config = dict(
    arch='nf_resnet',
    model='image classifier',
    dataset='stained colorectal tissue patches (NCT-CRC-HE-100K)',
    image_size=24,
    crop_scale_min=1,
    kernel_size=3,
    residual_scale=0.2,
    muon_scale='original',
    epochs=29.6,
    lr_schedule='linear',
    final_lr_fraction=0,
    warmup_steps=1040,
    adamw_weight_decay_other_params=0,
)
Rows from block 3, named by matrix and row number. Rows with one number belong to one channel. Each number is 128 + 32 x the weight over its row's rms, rounded and kept within 0 to 255. All counts start at 0. Numbers have three digits each. After the name is the row's rms in percent of the matrix's.
# convs0: first 3x3 conv, stride 2 (model.blocks.3.convs.0.weight, 96x48x3x3, standardized in use), inputs 0-9, a 3x3 kernel for each
# convs1: second 3x3 conv (model.blocks.3.convs.1.weight, 96x96x3x3, standardized in use, transposed), outputs 0-9, a 3x3 kernel for each
convs0.13 099:143120152128097079135069061128148135148153159100146103142092128087109087144110131128127128128151128128113146128128157068097114064071071160159128137175176160214247099088129128101087093110090128119092111128073096077084099128128128104128128128128128154157098108160128090043
convs0.14 100:128111128072128082128128124172133086177128128119146128179174171128179128156128162048128128128176104162195128183194208128128186128153128126152184121131093134077094077099147085128094123157113195124070115088128122128128128167219128128128158136119139106059128163105163128128
convs0.15 097:162115077115123096213113064128128095128097107138128128162185126096080157160154066072073079117141128166192087177176170121166164142169119121128128128093128134169186096134162128119148146128162128090178068098128103128073092112092128096088128070128151128128153128108128132128
convs0.16 109:098099135128079129128081107165128221161104208128128177110079073128128128115128166219173128128184135070128174100109155062128093128128116083128131110128121128158092128129128149128158128128128152128128151151128128095128109128103128149128102111128122078092101115128105128102
convs0.17 102:128128128132097143176063068128128120136145083128135128154090128128104140129128194131104127130128128128119128140206191128128186128104118128128074124148074097116128128132071088101128092091128119128128108156236166137095150085104101128120128131187163180142100153173159131173
convs0.18 099:108178148089086108128128089124128161093148115128130128053125083072123128066130111177194128128128091128135128098097128107148079176161128123116166121111128141087098132128131098110140103096131128119082128128056113128166180203116149194128140156128128137143155128128153128128
convs0.19 093:128128128138159200128128128099123128097128128045064054123106128128071103203128197122087128128128107082121099139128107128082095128126093105105148140111216128083160138138128127084128073153128128118114137128156168109121155130140099092128128094128128119128128128128128130152
convs0.20 100:166128114087086100128108070139174128153182128229174128075124116158160185170207144066063166154167224189208235047083075072105101128097128164128128071128110093128156061087109101110128084089151128128128098128124090128140128127097128130108128128108128071105128128128175128113
convs0.21 107:119128128101123090096093128156128128181128116097128128160164128128128128128063145128105168140119132102107128095101100128158128113141115188148155175142178128128128186146156128128128192159166128128134128128128169158128118128150151097123128128128135169171139109135107144104
convs0.22 103:179111196072109146169130121172108154128102150102109103046095172128122190128121217078146097172128148128081080104077157103178128101124150112128128106105086128139115084168128078154103101097070079099128150136169140165128135128128051127164094161181185204128102102163141128113
convs0.23 106:128118128205157128158165128128128152128160165089144118150128157087128119059128126213191186131143128117128128128128172128138147147124134130128122084128116103107078091138117110098058104093122220215171128128155119141169158193183124128128156145164113129128159128171155098128
convs0.24 104:103066065107131052090128064128128176127128198151136128121128132128128128128115120128178165174128189188187192128128158128082136146128112128170161163128099182185152128128076128155219215206255072129084122128109147156137068144088102105128128128113128128096076112096107099128
convs0.25 097:073128169070064147131101128112083128121128128114101128080086113055128128095103067151220160164128199185221209090128160064132128139138143139155109190172133195191143128128173090090140128148128133193172169128112135173128124159164104128128128128134105128095128128075128128156
convs0.26 093:128177146211155148128167128104128128088093087128078117230160193206137164198187253097128088106128128128128091105128099189128149183167191173149117128128127167143149091128061128128068121128122128128113115147128168128128149128128160110144122128128128177128128142147128177128
convs0.27 103:177104066169110062110106114080116089080128116128128098084035128056128152061128128090117128100112207155104128117106108128161128128130128128154140167128120140128128087140128146156128128170122194149075110128168121128235130106086128114095128128128081142105128127128117128126
convs0.28 094:128067128160107115178031090128174088128128110128128106160128128112241169073124074165080120128128128079107117128128161110128169128153128128133152128146180128155110128105109106128146128194180095080128128107099065086125199169176128159128157123065128128173128071128189119122
convs0.29 099:058074078100087080119128069128117128107105109128128158128128128140122078182131141168082128195180177128128081089128120102128170131185128128080075103066080115108085128168128128156165166128165175128104128128104083132088128128114128128128128202128128114143128128142162113127
convs0.30 106:128116128128144128141158160147154127128156094085103102114113108111088112138128166077092119149167186102161152128128160128124128108101150128118112138128142161140119125128082117128150128105089102084128128176085115119128142160128156128113088081128121099111083128078128181128
convs0.31 097:128128113128128079090113128154128128128090128070128128128137072115128056154106128128098140128128128159108128116095105158157099128142130100140131111085112124128119074128162054108103124087136091080128073114128062128154092082154128158065128128153103128160128146106118080128
convs0.32 104:106128102124077115128142128066115088128128155179128132175128075128128087139166128098077091111086128021050128113128128128102117093091128066139128128128135158174183158185176128067128128128129128128128128134128090101097174120123128096101134148111090172128162105127175189143
convs0.33 107:167128134133104116128106081134128149080128116091117112128106079113128168072094165128109163128128128240203191120128128128128141128145128128161126111113183171175199168145135219147128128163066171076105142108113086128128089128128128121117128165152128155145128077095128128168
convs0.34 096:123082109107066092090104096103102121111122104128098087128114093083109128102072092085071128128128128128066121139128128119127128076099128128128156171123194141128170156147121128094128123128128181168190205190128238179128128093176139076128179128128168128128128128128147128128
convs0.35 103:091128124128128128128128150182128141107084166098162169032128128162128128074083128130174122082065049197211255105128128128138195128106146086156128128100128128139128168128149128063158081128128128163088077128049166098128160133128128128128128128070152208157146106128128128108
convs0.36 097:192140094128111114117128124104128128128103128146108161128079111098152128172071022076128128135143128086204128096128067128106128097136155128091099149120051128128115107133087190134128128128127128167115128128129095128069058128111224181128128138170128166096129128151141146151
convs0.37 100:117134128119111163072146134108150145072134128096128124132128055082049128174128182101076085088093099116107113101128114202128128166236177128128142128109122103086128153059181181128209185128188169163170095095128128123089151155121193128128153185128219169114135128128152164158
convs0.38 100:084112105044107117105128128128106137130200139105154164097160178128124128132133128074053076127067092093065128128174128109164154118128176128125128150134092168149128078151070124128056092088102181164128128181112114120121120128161133157114128152128162120102147128128130168146
convs0.39 096:081161128138128177076128128128131101122145080168174118121119163128088128128139152128108147128038113153088099152159124166128172159222177125093102115147180063128128093128163126117191081020128138128128135128089128089128106128118082070085113122143128128089141087120110110141
convs0.40 098:124082178128128074051096190101122101098138145133174087128101118128083128139128152135099104163128103128118107103128163179128062120110202128103123136150128128128096116070128178052128148191128050081128128175128128142176086127154125128169048128121164157091128186203167128080
convs0.41 093:080169128116083067186128128085107095128115128128128179128159201116088108128116044088098036128173161053086202171141149104128154146087145138128091128104128115128163110092117128128128128128160124098147143073071117079063094126126138160124128116128148128128066097128128088128
convs0.42 103:146077031128103086171128128125158153128150132128146189196128128128096091116150152128093150128111128140161128128128128169128128114154103128157128177128177128169126101179136105116088097111200095128130128144128159180191128087128144079128128119152128128173128186154137155128
convs0.43 107:137116128117150061102095076165108196128113128065110113188162128219096095161123110130128142176148167238181196128128128128128128117128087128108151148111120082137172128128141088094097135106102104071068078169199241204214185126086128128128132128134155128166128128128111128128
convs0.44 108:119211185128128107128128140185102158156108157158186191095128128128067124112096046079128084134064061106157128144186184128148083081099137138132110110128128128114159123218235128173128154141128128128182108158128128094099244181128147108128128163142128064067133151160116175128
convs0.45 099:153142128163135101191163127137104088159128084124124077128083157128128078128071128097100106097087074076084054128128119128092069167095128128085128107070128108125124085068064128088109084086074128111095205090103090128107160128128151148097146095092159135102128142098150156125
convs0.46 091:088074151108112082128120128155120152185109186156128201129100070127128128128128166088161126128128128096128128095128167128155170082128128128128161128119173102130175097179096171161128163113128073068059090107101099116084133168151150169184128126128092119128112104116096128114
convs0.47 092:075128128083163119044128108128111148113117176151118128150128004128093128150128082093128128127117134165130174128128103066130128152107138146128159128128128140091165089085103128128128093128128148128124145128105145084102087129101128090128074128179074126097081128164126128086
convs0.48 101:077083078150128088149148112083104097090128128117104111155128128078135135101128123128139128113061090128128150075116080134144180124155124128117128147128149185173148128062128128130128108120080092174162116096115107141184096151128184091080128101160128128103128128128172101142
convs0.49 092:099154128098118139072128073209128128138115161128115210128128128128130128135128119128109189128128103098128138102086109091221128098128204128108128128136096128128094080181157060126128050110072204128132128148183093128128094171189090128128128092128128142128071128128128128134
convs0.50 092:146125114174183139128125083128156128128121094128128128150139100128128100121128056128128183148128128212128106149128151128161155128107128118128128128095128153159128158191177128182136180143118128206171123128128161128063130157128119083086128176097143168172128147128110128128
convs0.51 098:048087167128069102126128189095136128128133130142132110046102103123128128052070123155128160175128156180164136177171069190167128128128128128127118128119105128128100202128128181109094167153066182155128189206169128185176141115128179098079167128128150155094171119141128112128
convs0.52 109:078128093080108128106128128158149128166153128198083148165086124111095105145128139092153201163115128167102069128157077115128089105128143103128128116122173106128201070128097128128128173128128072207140128128128175173086128128091109128150085128128125143156133122128127128127
convs0.53 094:066128161029114215064128122128081104201100128192138129139161195122093097087113128162088047238128046128088128198139128107175128047124161128128128115089096128128128198146146091128128147125128089128098101127128128128159110158128128128095129128074084128128141128151090128128
convs0.54 101:090092107117128175108194167128128169134128166128128136248157108102071097128129050086042128132128189095085236153143244117049104128051091128080087108128128149107128092128128106128173086128128143128132128128128116148162133128175128058129108124128157140174160154128128128128
convs0.55 092:183118172128093097109128079115128128128151183112114133120128125152128128105112128102092108163097176098128163148128104114141187087094128121130170169128141128141144160169128183128070128090108134110084128081035128105084149128128147128143106128124073128106126128128141128082
convs0.56 097:128093129129085105128107128133126128081079232106111146062121176070128128124089128191178090190202097179206088115127128147154135128128119128128128128120147143194118071069096128147147127168098117250205113119104094083127117097128128153114128128128099181128099121136080152155
convs0.57 098:113128128056135168133128219086128133126143144128176156086076087128077044116123098128104155168190128132137108128144165177164147128143170128142158128164151128147128128116104128174179118166128086083054083114098153128128172128166128167175110128128085070111128084116103128073
convs0.58 105:078145188111128151103105084128171128128107101128128130167058088128097081128166105169119128166118128215140128128092135074128139043094128128164116128115131128128083097101156128128116128094128150089183086086128050087128130128107154128183128100143128107128128174191087109205
convs0.59 110:128109144118097105180150128128088128128111098128128127043097064043128102071128075150102128092132128191137098128128139098118057053115101128165184098154182082145167119128112128128128128128128206106101173157110105156099128133128128128128128128078128081080093067108128146128
convs0.60 101:221163128164146135128080094128090128128128128084150128081048128128117128128128148210178155165139215098079128128182162157128128199156169072151128161150142128128103128134140128128156128128128090093090108056012153156128065103092128165128102128151128127090084102101106100097
convs0.61 091:128118131128152128128109096113154128128105128128144183181109154128190128128076108126137128128082090171169162134188190124128184082137188077072067077092094074062128142164128159178119071128098162128128128158128164128189080128097128127168101128114141145128109095099110123107
convs0.62 095:162128059160174098072074056125113109128105128082065128119082077128176185128128181156174115128128087089128055100128085128128152157163138175145164160113121128113077160180107206146094110119104082098181132233144213191128054093131128128125134180179128156128136128148145122128
convs0.63 102:141111080187098134097128170104168106128130128128088128172070082097076059185140128128128128115166155087114113128128042163124128195167103128204169146084166154128128152128214099102180099128153168121125128177113128120095128101128128127144155168128084108132170090153146128128
convs0.64 101:155128128169157146070119128116128128121128128128128167106128116128128082067097108090128096127122116069107071128128128128150131128129128128142162161128142128128118151128118130156135090128124202168152139170128099118100154155128105110062154110128168194190112103110069083088
convs0.65 095:090141108136128129168136128128159128170128122133133118123101078176158127152128128119128160128089128128064102138114102118128123124120128128081058109093069141110128076095072069128128095076064143150088143128128162128160100182178154188123137166181131128128164102127128153107
convs0.66 094:107102125097108128079084128128128072112128087152128119128172128150183128104209128158128062145143088098078086151207116128138128108128105135137067100103092128121128128145130150152085128163068128086111152128104142126064128135086128128158100128119149128125128056084128104128
convs0.67 099:124166128087110075117101053100128128130163128109142163128050091102102099128129133128124128131143182164133185128097061104087068120117105142119128128108128114128128161122092098131071110100094145196203128128150128103136151140181157128128128182138079158172082099078131128100
convs0.68 100:169121193105068128128159157128137080128081073149093128135128128143166101128128128128139128128128128103075128128154128128160128121171152106102128142128128128092131128106043153084056147128128104144109108128110119201128080102205127128140105186128095128225118133149166151113
convs0.69 101:067069062128174076203128125148131128192128138189177141138128142136128152189150161128179128128148089144117126128079116091044128059026128192165196144114180095070128056109158103128178128182159158132134166160095128100101082131113123116128128160135104128147136073086073149128
convs0.70 086:151167128105090128151065112153169138108106131128128178085155169110080128158128107076092120079128111063171114162128128133246200080122206128140136128098107128128128132088128098128000198216128128099128116146157128128164131128132105128128060128128157107129128139187171128107
convs0.71 093:128081065128081094166128128113128128165128128128163173130075130128088128131105150126107113128128108124142109091097099157128100164160128097092095166114048128092086092072128071128155115128187128113128193140156128128163128166128128078145208085128195186162194159074157120101
convs0.72 097:114095128089128093128122139078128128104119126100113128164145128211218128182186159128128198172128128128148118110128128130147157120134128073132119123128157173142128086128128081029079157140128107105055167128128128152157056133111128152117074122072128165128128164104147142153
convs0.73 095:117143222100119198128128128134128160150128172128139153140089128128128158128128128134096135072111118089143088128145143106128144115128128140143055143157099128212128128093128120086128130070066130167141079108144128128128116128169103128118116158139128176128128128132119174128
convs0.74 099:128087080128128128215147097157164154176166128155117111128084093104078180128149107125128124158150087103102057128128113098140120145085128152128101118183141071095095110094128088128183141150170128141101096128091154128152166180087128170128160072147128102105146170154146157170
convs0.75 105:067102094082099118073081088106103063128111123128081128128128056128144146175189161129177113128212215096173179124098150149128097128146128128118114128109072142128128128114093100171133090171136100214128128125128115121180087118117089107128107082161097128118128145098128128128
convs0.76 103:109104081128128061139128076165107128128112092108034092069108106063109116074094141167128149166128080133128080131128128127152128128133160128110091101102128150164196108096100128128128102128132193199167128125184169155128128128128163128081108095102128158128153128088192162144
convs0.77 106:099152128128108128182153128128089116128114128192175183149190162186196147221194171151139142128125156173135186162128128128128084127164128128140128151163128128128127141117129089071157128160204080108118096170165095159111099078106140128112128128102128077083128107111128128104
convs0.78 112:128022128108083128061173153128121128128117128100128109167154155203157176118128128152128188128171173139128153130156128128115182102128093122108170116098077128124114141090128106095097115086113166113128197179184104128095080128099054095103038126084128080128083128105163128047
convs0.79 093:128128179218150107091128119096145141164144096128128123070077038128128110083128128099128203077095185113090128128097113126128105128128128114098128120110072141158093169184108096099069128104128128128133152173150128097130128146128152163174102085087128104128128128128146135095
convs0.80 108:152091128128128128081114140122128119128162125128101074128128128146128121128087101128069099124084199120082128128099128131147152128095110100128123052128100128222154071062080163122158128128128152155129142128159128128153128130185118160128128083111128119168130093154118149171
convs0.81 100:166150128128135128178176183128158128128133178102128147128154116128117139205171222071107128112108117079090105129075128130129168189153162128128128156103146128093101164103128119125196108128223161128130074098128084128116080128128105128111118090098085128131128128087128128128
convs0.82 100:076137128128140128128128120129146104128118128143128145055057114101187128189173128126138156128057112129090048085141159128089136144128149128088124128128110128098140128128116128205128128076073126128077081087062151128137128084128075105197172205124079096128128185065136185159
convs0.83 094:154076092108065099128071104090072083097090140128101120164168098084128128159128128128120058128128062128122104107135128128128104140194128125186128128128128097128083068099069102082089123103113122125128142128128095128108101137081138213170142149168146128123128128146125128128
convs0.84 100:220178151198143080086128053170158084218128128128084059128128128128163087128128128127128145076128119163154128167127128128128095188177128144136128128137128115127114068128081119120128089038029157099102162161103100135172165185131179150161128062128160128128101103128128114074
convs1.13 101:112148207137155142128174194142159137076128077128129110128103093128154125207176128205128105175128073174152128156179150128197128128128098129166128178128128128128128171078150149128122128121128097153099068143087077081021168155091198142114175094097148096128091149110128128128
convs1.14 101:089128128103075128105095167128128101168200128128124128128128085050128140128057128098105151144176128148167128128089147074094173141080075139128135128114128110095072128141116105096082128128140151182159115123130120102077128128170067128128098112124148141152128172143173128128
convs1.15 083:128095092128101093128020100096148162148128128148146128128128128080119128128128128128127108128168128128128148128144128149184128170181081147128183128128128128135128128162179161166192113104113128120128128128129114092109085106128125151127061128135157095129155128141128099126
convs1.16 099:112102179088108092128096068128149128118128128128128168128128101128128128104108077123091104128090126148128128128128147128096171161128183125164197139128133103128170111092078128128146128095099157184175128157089128151128107097050128146093128158068128163148128128179139226136
convs1.17 101:087128186157045128128084128158097082118181043117134058103084128146203116128106128177104128087099098100099155128064128128106101171128134095119157128137112155154184144128160128166149128128139076155096128143147142128154142203128173170119102116141090128128123128128114128199
convs1.18 107:080104128166162128099105104128081129130095128128100085116112054157128203128128128072203090128149128128136079159128191175128128128095128132128155155132128128115135128128133128128070182139115117114128098123156090125094082128128149102107120119082188194128148121106197202092
convs1.19 077:128130156169096128162178128161161128157161091106065102161156128113143073128122146128128128126128128128079128128093128128107143139128138155168175169180140128183128092102086087128128128081144141128088131128129128128128147128155200128114156103087071128167101128160086195144
convs1.20 126:176148192167128158128150187128134128128118128106093130152131146066159077152085128073056049106128058123128091128106128128114160139136206128128128128181128128091088128094084155071120187095100150174167128128087097085076127031074085138131128060088162097084163128099192168140
convs1.21 125:128128142133132128098111131071128115128100134163128128128128118147120083053099119128113115111128105042128104110106117128155162154169128145171114128146157093128154114085127092071081084068071158124077151155161122178137177163128121128152076125154124102050128128128144128128
convs1.22 086:047163153137154128115128064128188128177128128128128070084128128184187165111194128118128167128186128096142128142145163167099081155128125101128128170145089128179131152083145128161130128128139081128084132137139150154071128128128128151128082128128149146128128128133128128123
convs1.23 116:145128113102109127088088104131158169165178128147108107123128115172157152047143082117128128128139141070128117140128138085087075093097095154115089128156144149167154102104109128118099092140100128093128156188192162157093128128128128128128128138128170178128068081177055021108
convs1.24 104:131084075128088096077090137107070128128055128096128106119177087143128101128097100143119092094099128170154193128132148077151180128182170153155128168128141132128128128118060131143128128128128180143114128101073114128082164171150189147171128155187137131110090093128113181128
convs1.25 108:161110147076126128084154157135128128128114128128084088128125113097128185069095165160097145150120173128128128128168160128233200128211137180174186162181151128128158128114072128128109074128128128128068115115085184172114128128128122161128184203141149128128128091104128128080
convs1.26 128:128094086051077087177139151128158102162128128145193128088113154128106135097076167092128128144085152113077151128128128110109128128079152099128186128128128128128193105127081060105061150128065128128098100104128115128148150128142192128160174146148116128097081046128128073172
convs1.27 081:141128128139128147165082087128158110165128175144169128128151067107128114144128085128162128165103128074112157067068077121159133150172128110117090112108172116126128080128128128128128175128168156128130082189114112128135135099128140128138128177128128128128128128123105086128
convs1.28 101:093102159191139148098164102128128111128169128191128135128128128162128124128153070177128177164128176150172128128111096112128102121128090094038073128128192128145080068139138073092128137128129065136128116184131128205176128128136130130128149197128145125128128065128123128074
convs1.29 099:128128079128181125120128131150089146114102128159128124098140173108212128085210167128173173152145161150193203175102128128128134153158128128082167134128187099103139111127162098105174128128147128128128117107112097054128100128067128143163128201180128098125116092110148138159
convs1.30 106:128150128128128153107156190157128130096162148128120128140138128153111082107128065097106128141117102080104128161155128128128128148128120099112155128171085137109128146128115161160174128189128176154137097128147172188088146128148089129128116128154100128103128095165143197133
convs1.31 105:094156182128128155141128184175128086128111188082161213171128128128178121158119148137162133128128093159201128128115160186102090138128175094111159128128160128163114120128128128155169128128179087099128128185128128075121099114084141128128156187128117102050128078074128128128
convs1.32 091:128074131126095109141117190176182133105179156128111108119097206091205204128158134100165180107158141128161128142128109200120076147128073084128108064101086085158128167112128128128111128128128096068077128128103164118128128118165092128112128101137075085104163087104128076109
convs1.33 094:151158113132114026128128086090161128049128088090128128134161128116169115128145078128154128148133128128116096115128091140078144124072090128128069095094128176162128128149095128128128100103153128159136128156142181185128060128106153083128164128085079096145063128192075128128
convs1.34 120:128128141092105113050084128128162132128150156128158128128189128107136128128128074128139128151136090115112128199118132169128128136128132128128128155177198162153215128128109128128067077078128096160128160133139136128143128110128146154080123128070137128146124128096128128128
convs1.35 092:140128090113128128087210128128091186128128180141128128128169128128166138165162159089128136128128128128212100128128154107112128160128100107128074128108128086087087155128128147128076083128063161196119128134096197118128087139096075128081128212167102100137099139102128172139
convs1.36 078:086134128100149128071128119202104165128128128128193156128052128168128158128124209177149128065128128098187128128128106128128144119195128184128128160128050176072128133148128184177168136221128073153171128110103128128128128128128077185170128132102128128120173118041143085124
convs1.37 102:115128128107191156095119174128173076072090153128155116153127146164128128159081150128165213142117234128179175120135128100084066062075048128094052189128111166129128129152128101179128128162175090129128156102125193161131104128198128128172151166128128148128107143165089128133
convs1.38 103:159189230109125129128128111121113116069128128108105110147141100128170105128128095159149130144144128119128164161105114128068111110125128120120094117137073160162166180166180128128168151131111128096128190151190128100155153118138128164139128089128128117080134164099157164139
convs1.39 079:128114080128173115128182128140128038128139201173143128128128100094145176128128111098180128128128193159167158128152178128128146128128128160128128109121074120203153128080128151116151168126168128132090112128092182191088088128128139174128128128128128128102128099154128157128
convs1.40 088:061125128147167128062066096128149148170144108128115139144080134149128151121077128178128156128108153128083142111130127135082128136154113175097128139180128158164092103128128102128128151128173128133199176145213114133168128128095131128006078057133128128116128128128121170225
convs1.41 093:128128128136161128128065128128184128077114128056163164128089181170126192105158059137154128118124128141148177109084128128121081128119091128126128114151098128128149156131128128133128051128128155125180179105104207128113141128116065109112090120077128077128112076083128128117
convs1.42 106:093074070130173143128140125174161099122183098099140124128114112061091057128103134104074108128106139128128140128107087124171092123160115099122138146082172128090133097128105093128128094131107126165091159123151147143133178171145180151175134159128089128076081102128128128101
convs1.43 118:104145122156172210161099104128162166126128128080147128152128145094124113079100183111128128094145093069150075128143095098061148138095128142128128178166175101109168135031128128139128113106167137144128203146090122177128128081101128174096146116146167166170225066095189069077
convs1.44 081:163128128155013147146024079066175128136161077071077157128152128128128094128108072127166160185156128124128111128162128101118128101095026093107070083128082165201109128202158128128128179175118152138128174140136181128135100211128126128128128156139155155164105163111151128104
convs1.45 117:087128154130144051142128128128160084114164128120128052153166152167128185161128157078143128078113099128135151176128128157153101128133111137128082154148077172157200128124109111114167092103086050146128096107163136112160128128195141103149149142105092103128112128167115185152
convs1.46 103:116128128128128083084128133128120146063128193098128195089099090081103126052128103128100128161128116088089128128128131110087095138089068103128134128128128073108095211128144138201128110128128128122128148093078128061128120103128120175128129196141097076091128128108128115128
convs1.47 074:141092083128172135128129128100138106045128171138214128074128192069128242133128238139135135123128100060161094120128142194162147149128127128160198095119147096128143128184132128188160155144169128163148177180119093123128128157108128128128155116136126103128198074127180128145
convs1.48 093:127109128135226128128136128164151107154154146172128128190128128128196128151128112087128117141060193133128149162168137192128128163150125128139149094128094128128181128122119128155186115136107074128128128128128137122049128073128128123098128128128128128128139128128128128083
convs1.49 080:055128085142092214128082128089142100109174159147190148128128086155056121118163132126109101128173050128128128128118193076105092128128115128128128128128121063098174166179171128135128125197154149216155128128117166128070134114128085145128173132104206175068128128128128128128
convs1.50 124:128190156088080194153145128088126158128137124159128137129185126106110109128092101174128128093128092085122117149127128091088145079116146114128099128140135175153128128127152128158136103125135132144094139095078031161128134128139128182133163128094137177131110128099052056100
convs1.51 072:150128090128128099128148128128108128149128143128128192128061114168128202119128128162144128133136081090158128128128153140111205128128218128129183149171170128156175081112128128142128128128144162128086128198155166135051128128128072124095122128109194157073206128110161105112
convs1.52 086:080128128128115132067123105149128210163128128124093176110128083163128103152128118128102100128135112072128105180115128128128128134140182141169152175128102113128181128094097100096128099069128128130146171128147128106169094128128135071061168128049128192149128176168159211167
convs1.53 072:128081137130154109106105116157027133074027096145173197128115128084109128072128128128128151079090128128128145128128128170128108175128128128153128128158154038128128128128166128200129128153128167091111156128121095128031128163128128128128128118128138189169128171128128150099
convs1.54 098:128132165141067163102069138077121128085082182157113181072128128187128188160183115128122108202128147170162200107076128073090128106074136158102128097097134123166128151151104132112123128151128119128128095128138128128128110182092192128147128116128163128128128128121092123173
convs1.55 110:142191201128128128136095178140081085088128088116147057128079083113118141157188207141118128215153150107128104108105128154128128128145107136133082084128100128120135198128184182144128173118108102129128131105180127108128129145141129183136157128128128128092175100084123128128
convs1.56 084:131162159128128131128128128162126193133198086128129128087110146128170128136128142205098128137097109140144128128108128083078088060104128128087082128128128128172128128165152156163128157113169176128172129189128101089128128150128050128164128128151189128098128128135093150148
convs1.57 103:172176218128078128100106127112150088093070160104177162101128163104128128128155195128082128131171128128086189128151164082128123128111128135154143097128107175161091138132138161186128178204128120137175128128128128128086121178128128159128117128186061057062075128091100128128
convs1.58 096:160208153187128232128128166128129150094154128128099160106128149128248149151160155090087163094160080109171122158164132128150128144162128133099166128109128128102148094128128128148101144128128092128162119128145097106101132128091128112128087067078118142123107096133138120229
convs1.59 104:086128089084128097072121128208128059128086178128128098161075042163100170197127046067175073170128128149128128171144086076128125128143086077140098128166098128128128128107123146099131128188128128128114128085092187213128095097128128124097128144137136129128151109128166186097
convs1.60 087:128036095082176056160190128128169153128136123145153131099128128061088164180184158128128121193128171131119166135169127150168147128128128126181128128097128170096111122097134075148128168139128181128170128171123128128108148095066178149099202165175128156165095128128082128099
convs1.61 120:143103100130099160128095189087169169128157089105109118167128128166138128074140072121093121118109128128163131177210128128158142106128128128134129170153100195169128128128128128100193105108139128124149159128101128115110071128128071128128128099070167180141204185100122114128
convs1.62 093:128128090111126131128145128198150169162082128128128128183136103064128080128128128156128153142128114128132109095089098082128075102170128128128128174121128128139128216128128181197128128174128090102102092128137123128156150128036071157128158138128173184176185155175108128160
convs1.63 072:155128169128128152104126128128169072107135172128128060169169161128110062132150128181191163130185141096096134090059129075128057182155086165147128128128157181164159128125128152134079205140152105128139144128128061087128128074086158146142149190128151151128185152160128116128
convs1.64 140:065128156097148158049128113090132128128128084141099158123134099121099056075080053128164091103105111085116128167190166199144125122090125128142072070117069128107142170128146157115161119095139106106109122094099098128071128128111074028083128128126178201184144144128113098088
convs1.65 078:100112128128095128128156128158169128128070128197159047167168111181148128142137066144128091150128077108098128128128128128171128150206128092128120087128128128128072128141166128179153128210128135128127107100102128111060075128095128166129128128123108156128128128091128128145
convs1.66 118:128129129095128128130178203122128126109108086057154055161092128118128111128158021135130128128128105075139083144128128199056082128097046097180118128115128115140128173099144179097071184128084114128128187170128088128128136128128128128174124152166128128145195128071164166121
convs1.67 105:171184194128128154128074180128128129154143088114128128177161096179128101128128088169100114167128073144128075128128128128172161077124143196118095128106128063128125128118145158128152128126154198166128052126087070044011164116128128119128176128110130182146122143146076063076
convs1.68 096:128128128155167157128128167161109128147128135107083074103130146128136080096082128162138186128177167119158146158157100157120111144147182114083128121133145185128122125128128095128128128128091103098128128155128128167100185136128105112128098128167128145103128105128112161142
convs1.69 091:091160130087133113128182128042128199128165146128128216100159090076123113128148062188080128094090128163115128128088106128130073123100128123153178196128179128192157128144128128128158128141107073163128128130128128093125130128128159128128128168128184128128089095137128182123
convs1.70 081:047072120128128132128039056160128128077128118128089112096103085155208128128128128102103131128128117128128128146143128103128128128082132128128128128126075115135130128171155128128128061129147097109087164202155167103128128094128050063071148052088168128120095167139114106168
convs1.71 116:052169166128199102105101155128128095174204166128111184095128128161128159047111106082147128128128175124128128123128175128169186181148128153126142128128187163126181100128174144090128201150125126084078159128093120118128128112128128186142118169199128108136161069073128088134
convs1.72 121:082128103146128207110112057128084128162173079083128128097095057127140129155128149091081108129102085100128059130128128152099128147128143146158181128128159201185231089092122115070093148129102077113169140144174098128128146128094140100103094062159157172128185121128209128128
convs1.73 104:128128128128128128128127128128167173128156086075080097128128154124086105123082083128067128102157135128078097232152167180165201125128128128168128107128095080081128130181158155171128173128150168096128128130128115075091092154098128097054155128103128128164084109128128123128
convs1.74 105:083128111128166136128098074160128128128166128128076128128183119128068211121149141073128128128128118113062119092133107082096101129118107181128159128128128125181149128206097082128116069128070094140086086128175128089179149180214200161130070109177122092100094128128080105068
convs1.75 099:128134079128128095128132168104122123185108089125100128183129133095157128128127105106075054076198110128128178153155078120104108128119090128144129150139139128128128099128117106103137128133128153149174154099128091122072047097051128137128128128096128100128128120128128074098
convs1.76 128:099128126128191158070185147114146084128170097106066086190128128109175126186128092090060139146116128128157121206167128177128072126128111097128074176131098128128078098069112128070109128103128088157118128159169088060083147150131048107128106109104076092088128128096097122057
convs1.77 110:133077110128085128128128163146134070128177074176094141128128128102093121128097078114146128112128128128128128128135136183175093128150086153165128081128088125121108089109128128128104128158085138243199128128143075058108174081089187120106156138148128139128128170187184151171
convs1.78 102:128151128118128128128155212128075128128127121113128105129128077177082105147106082104128076100079030083091113130128149130128106127065127133134060119095091104082116128128090095128053128075010167145153149204128143118170059085072149058056133103128128161136179128097095106109
convs1.79 095:128174097137158128128128171128197179079109128164097128128128128083095128174185081128104069128128108127128161161163066154114063104125093075128097128089128128135128167128128128128100147128169094129128150128163128166098087128192128128128128128127128140165152148128108120101
convs1.80 092:128128122156123107128185119166109128128106128145073128110129155176206221128139128144145157128140141128126145183174214167168171161153186128128107076128128104111169128106128092085128128063128128128128149175196128050128128128096061088128088128128105173156086128203098157128
convs1.81 103:112095109103067133094086111128104156114107146216170128099082128171185045128128081128126102159068101209128153128128167143151128128108128114128147128128128207147152163130164128107166156126144128177115128128138069127091094112128157185179134210127110101138083104138128128138
convs1.82 095:139128121108152128133128147137128075139128149074162128087128184122128169190144123128128113128144128159128128159128128052126144115128128083096128165128128128135180079128107107099140150152145062128128114099128128182058128141134089128116118107128129090089159129128195213138
convs1.83 098:137169128167128161141114087159145129140163134128128128185128128112073178162128190128165175128128174081074128128189203128182163174140105127128128113160113095065087138128128128129147176164194128069103128108120074103078225179141167147186153169205137124108099128124128087088
convs1.84 094:148128128137162128081088161182186101144089156128128153188128144072111083128104128128172101128128102189128088128128148128099128128128128128184111086165128094094093128128128128182128128145184128136097160128146088100128185158126182156162128133108074128074128096069128084093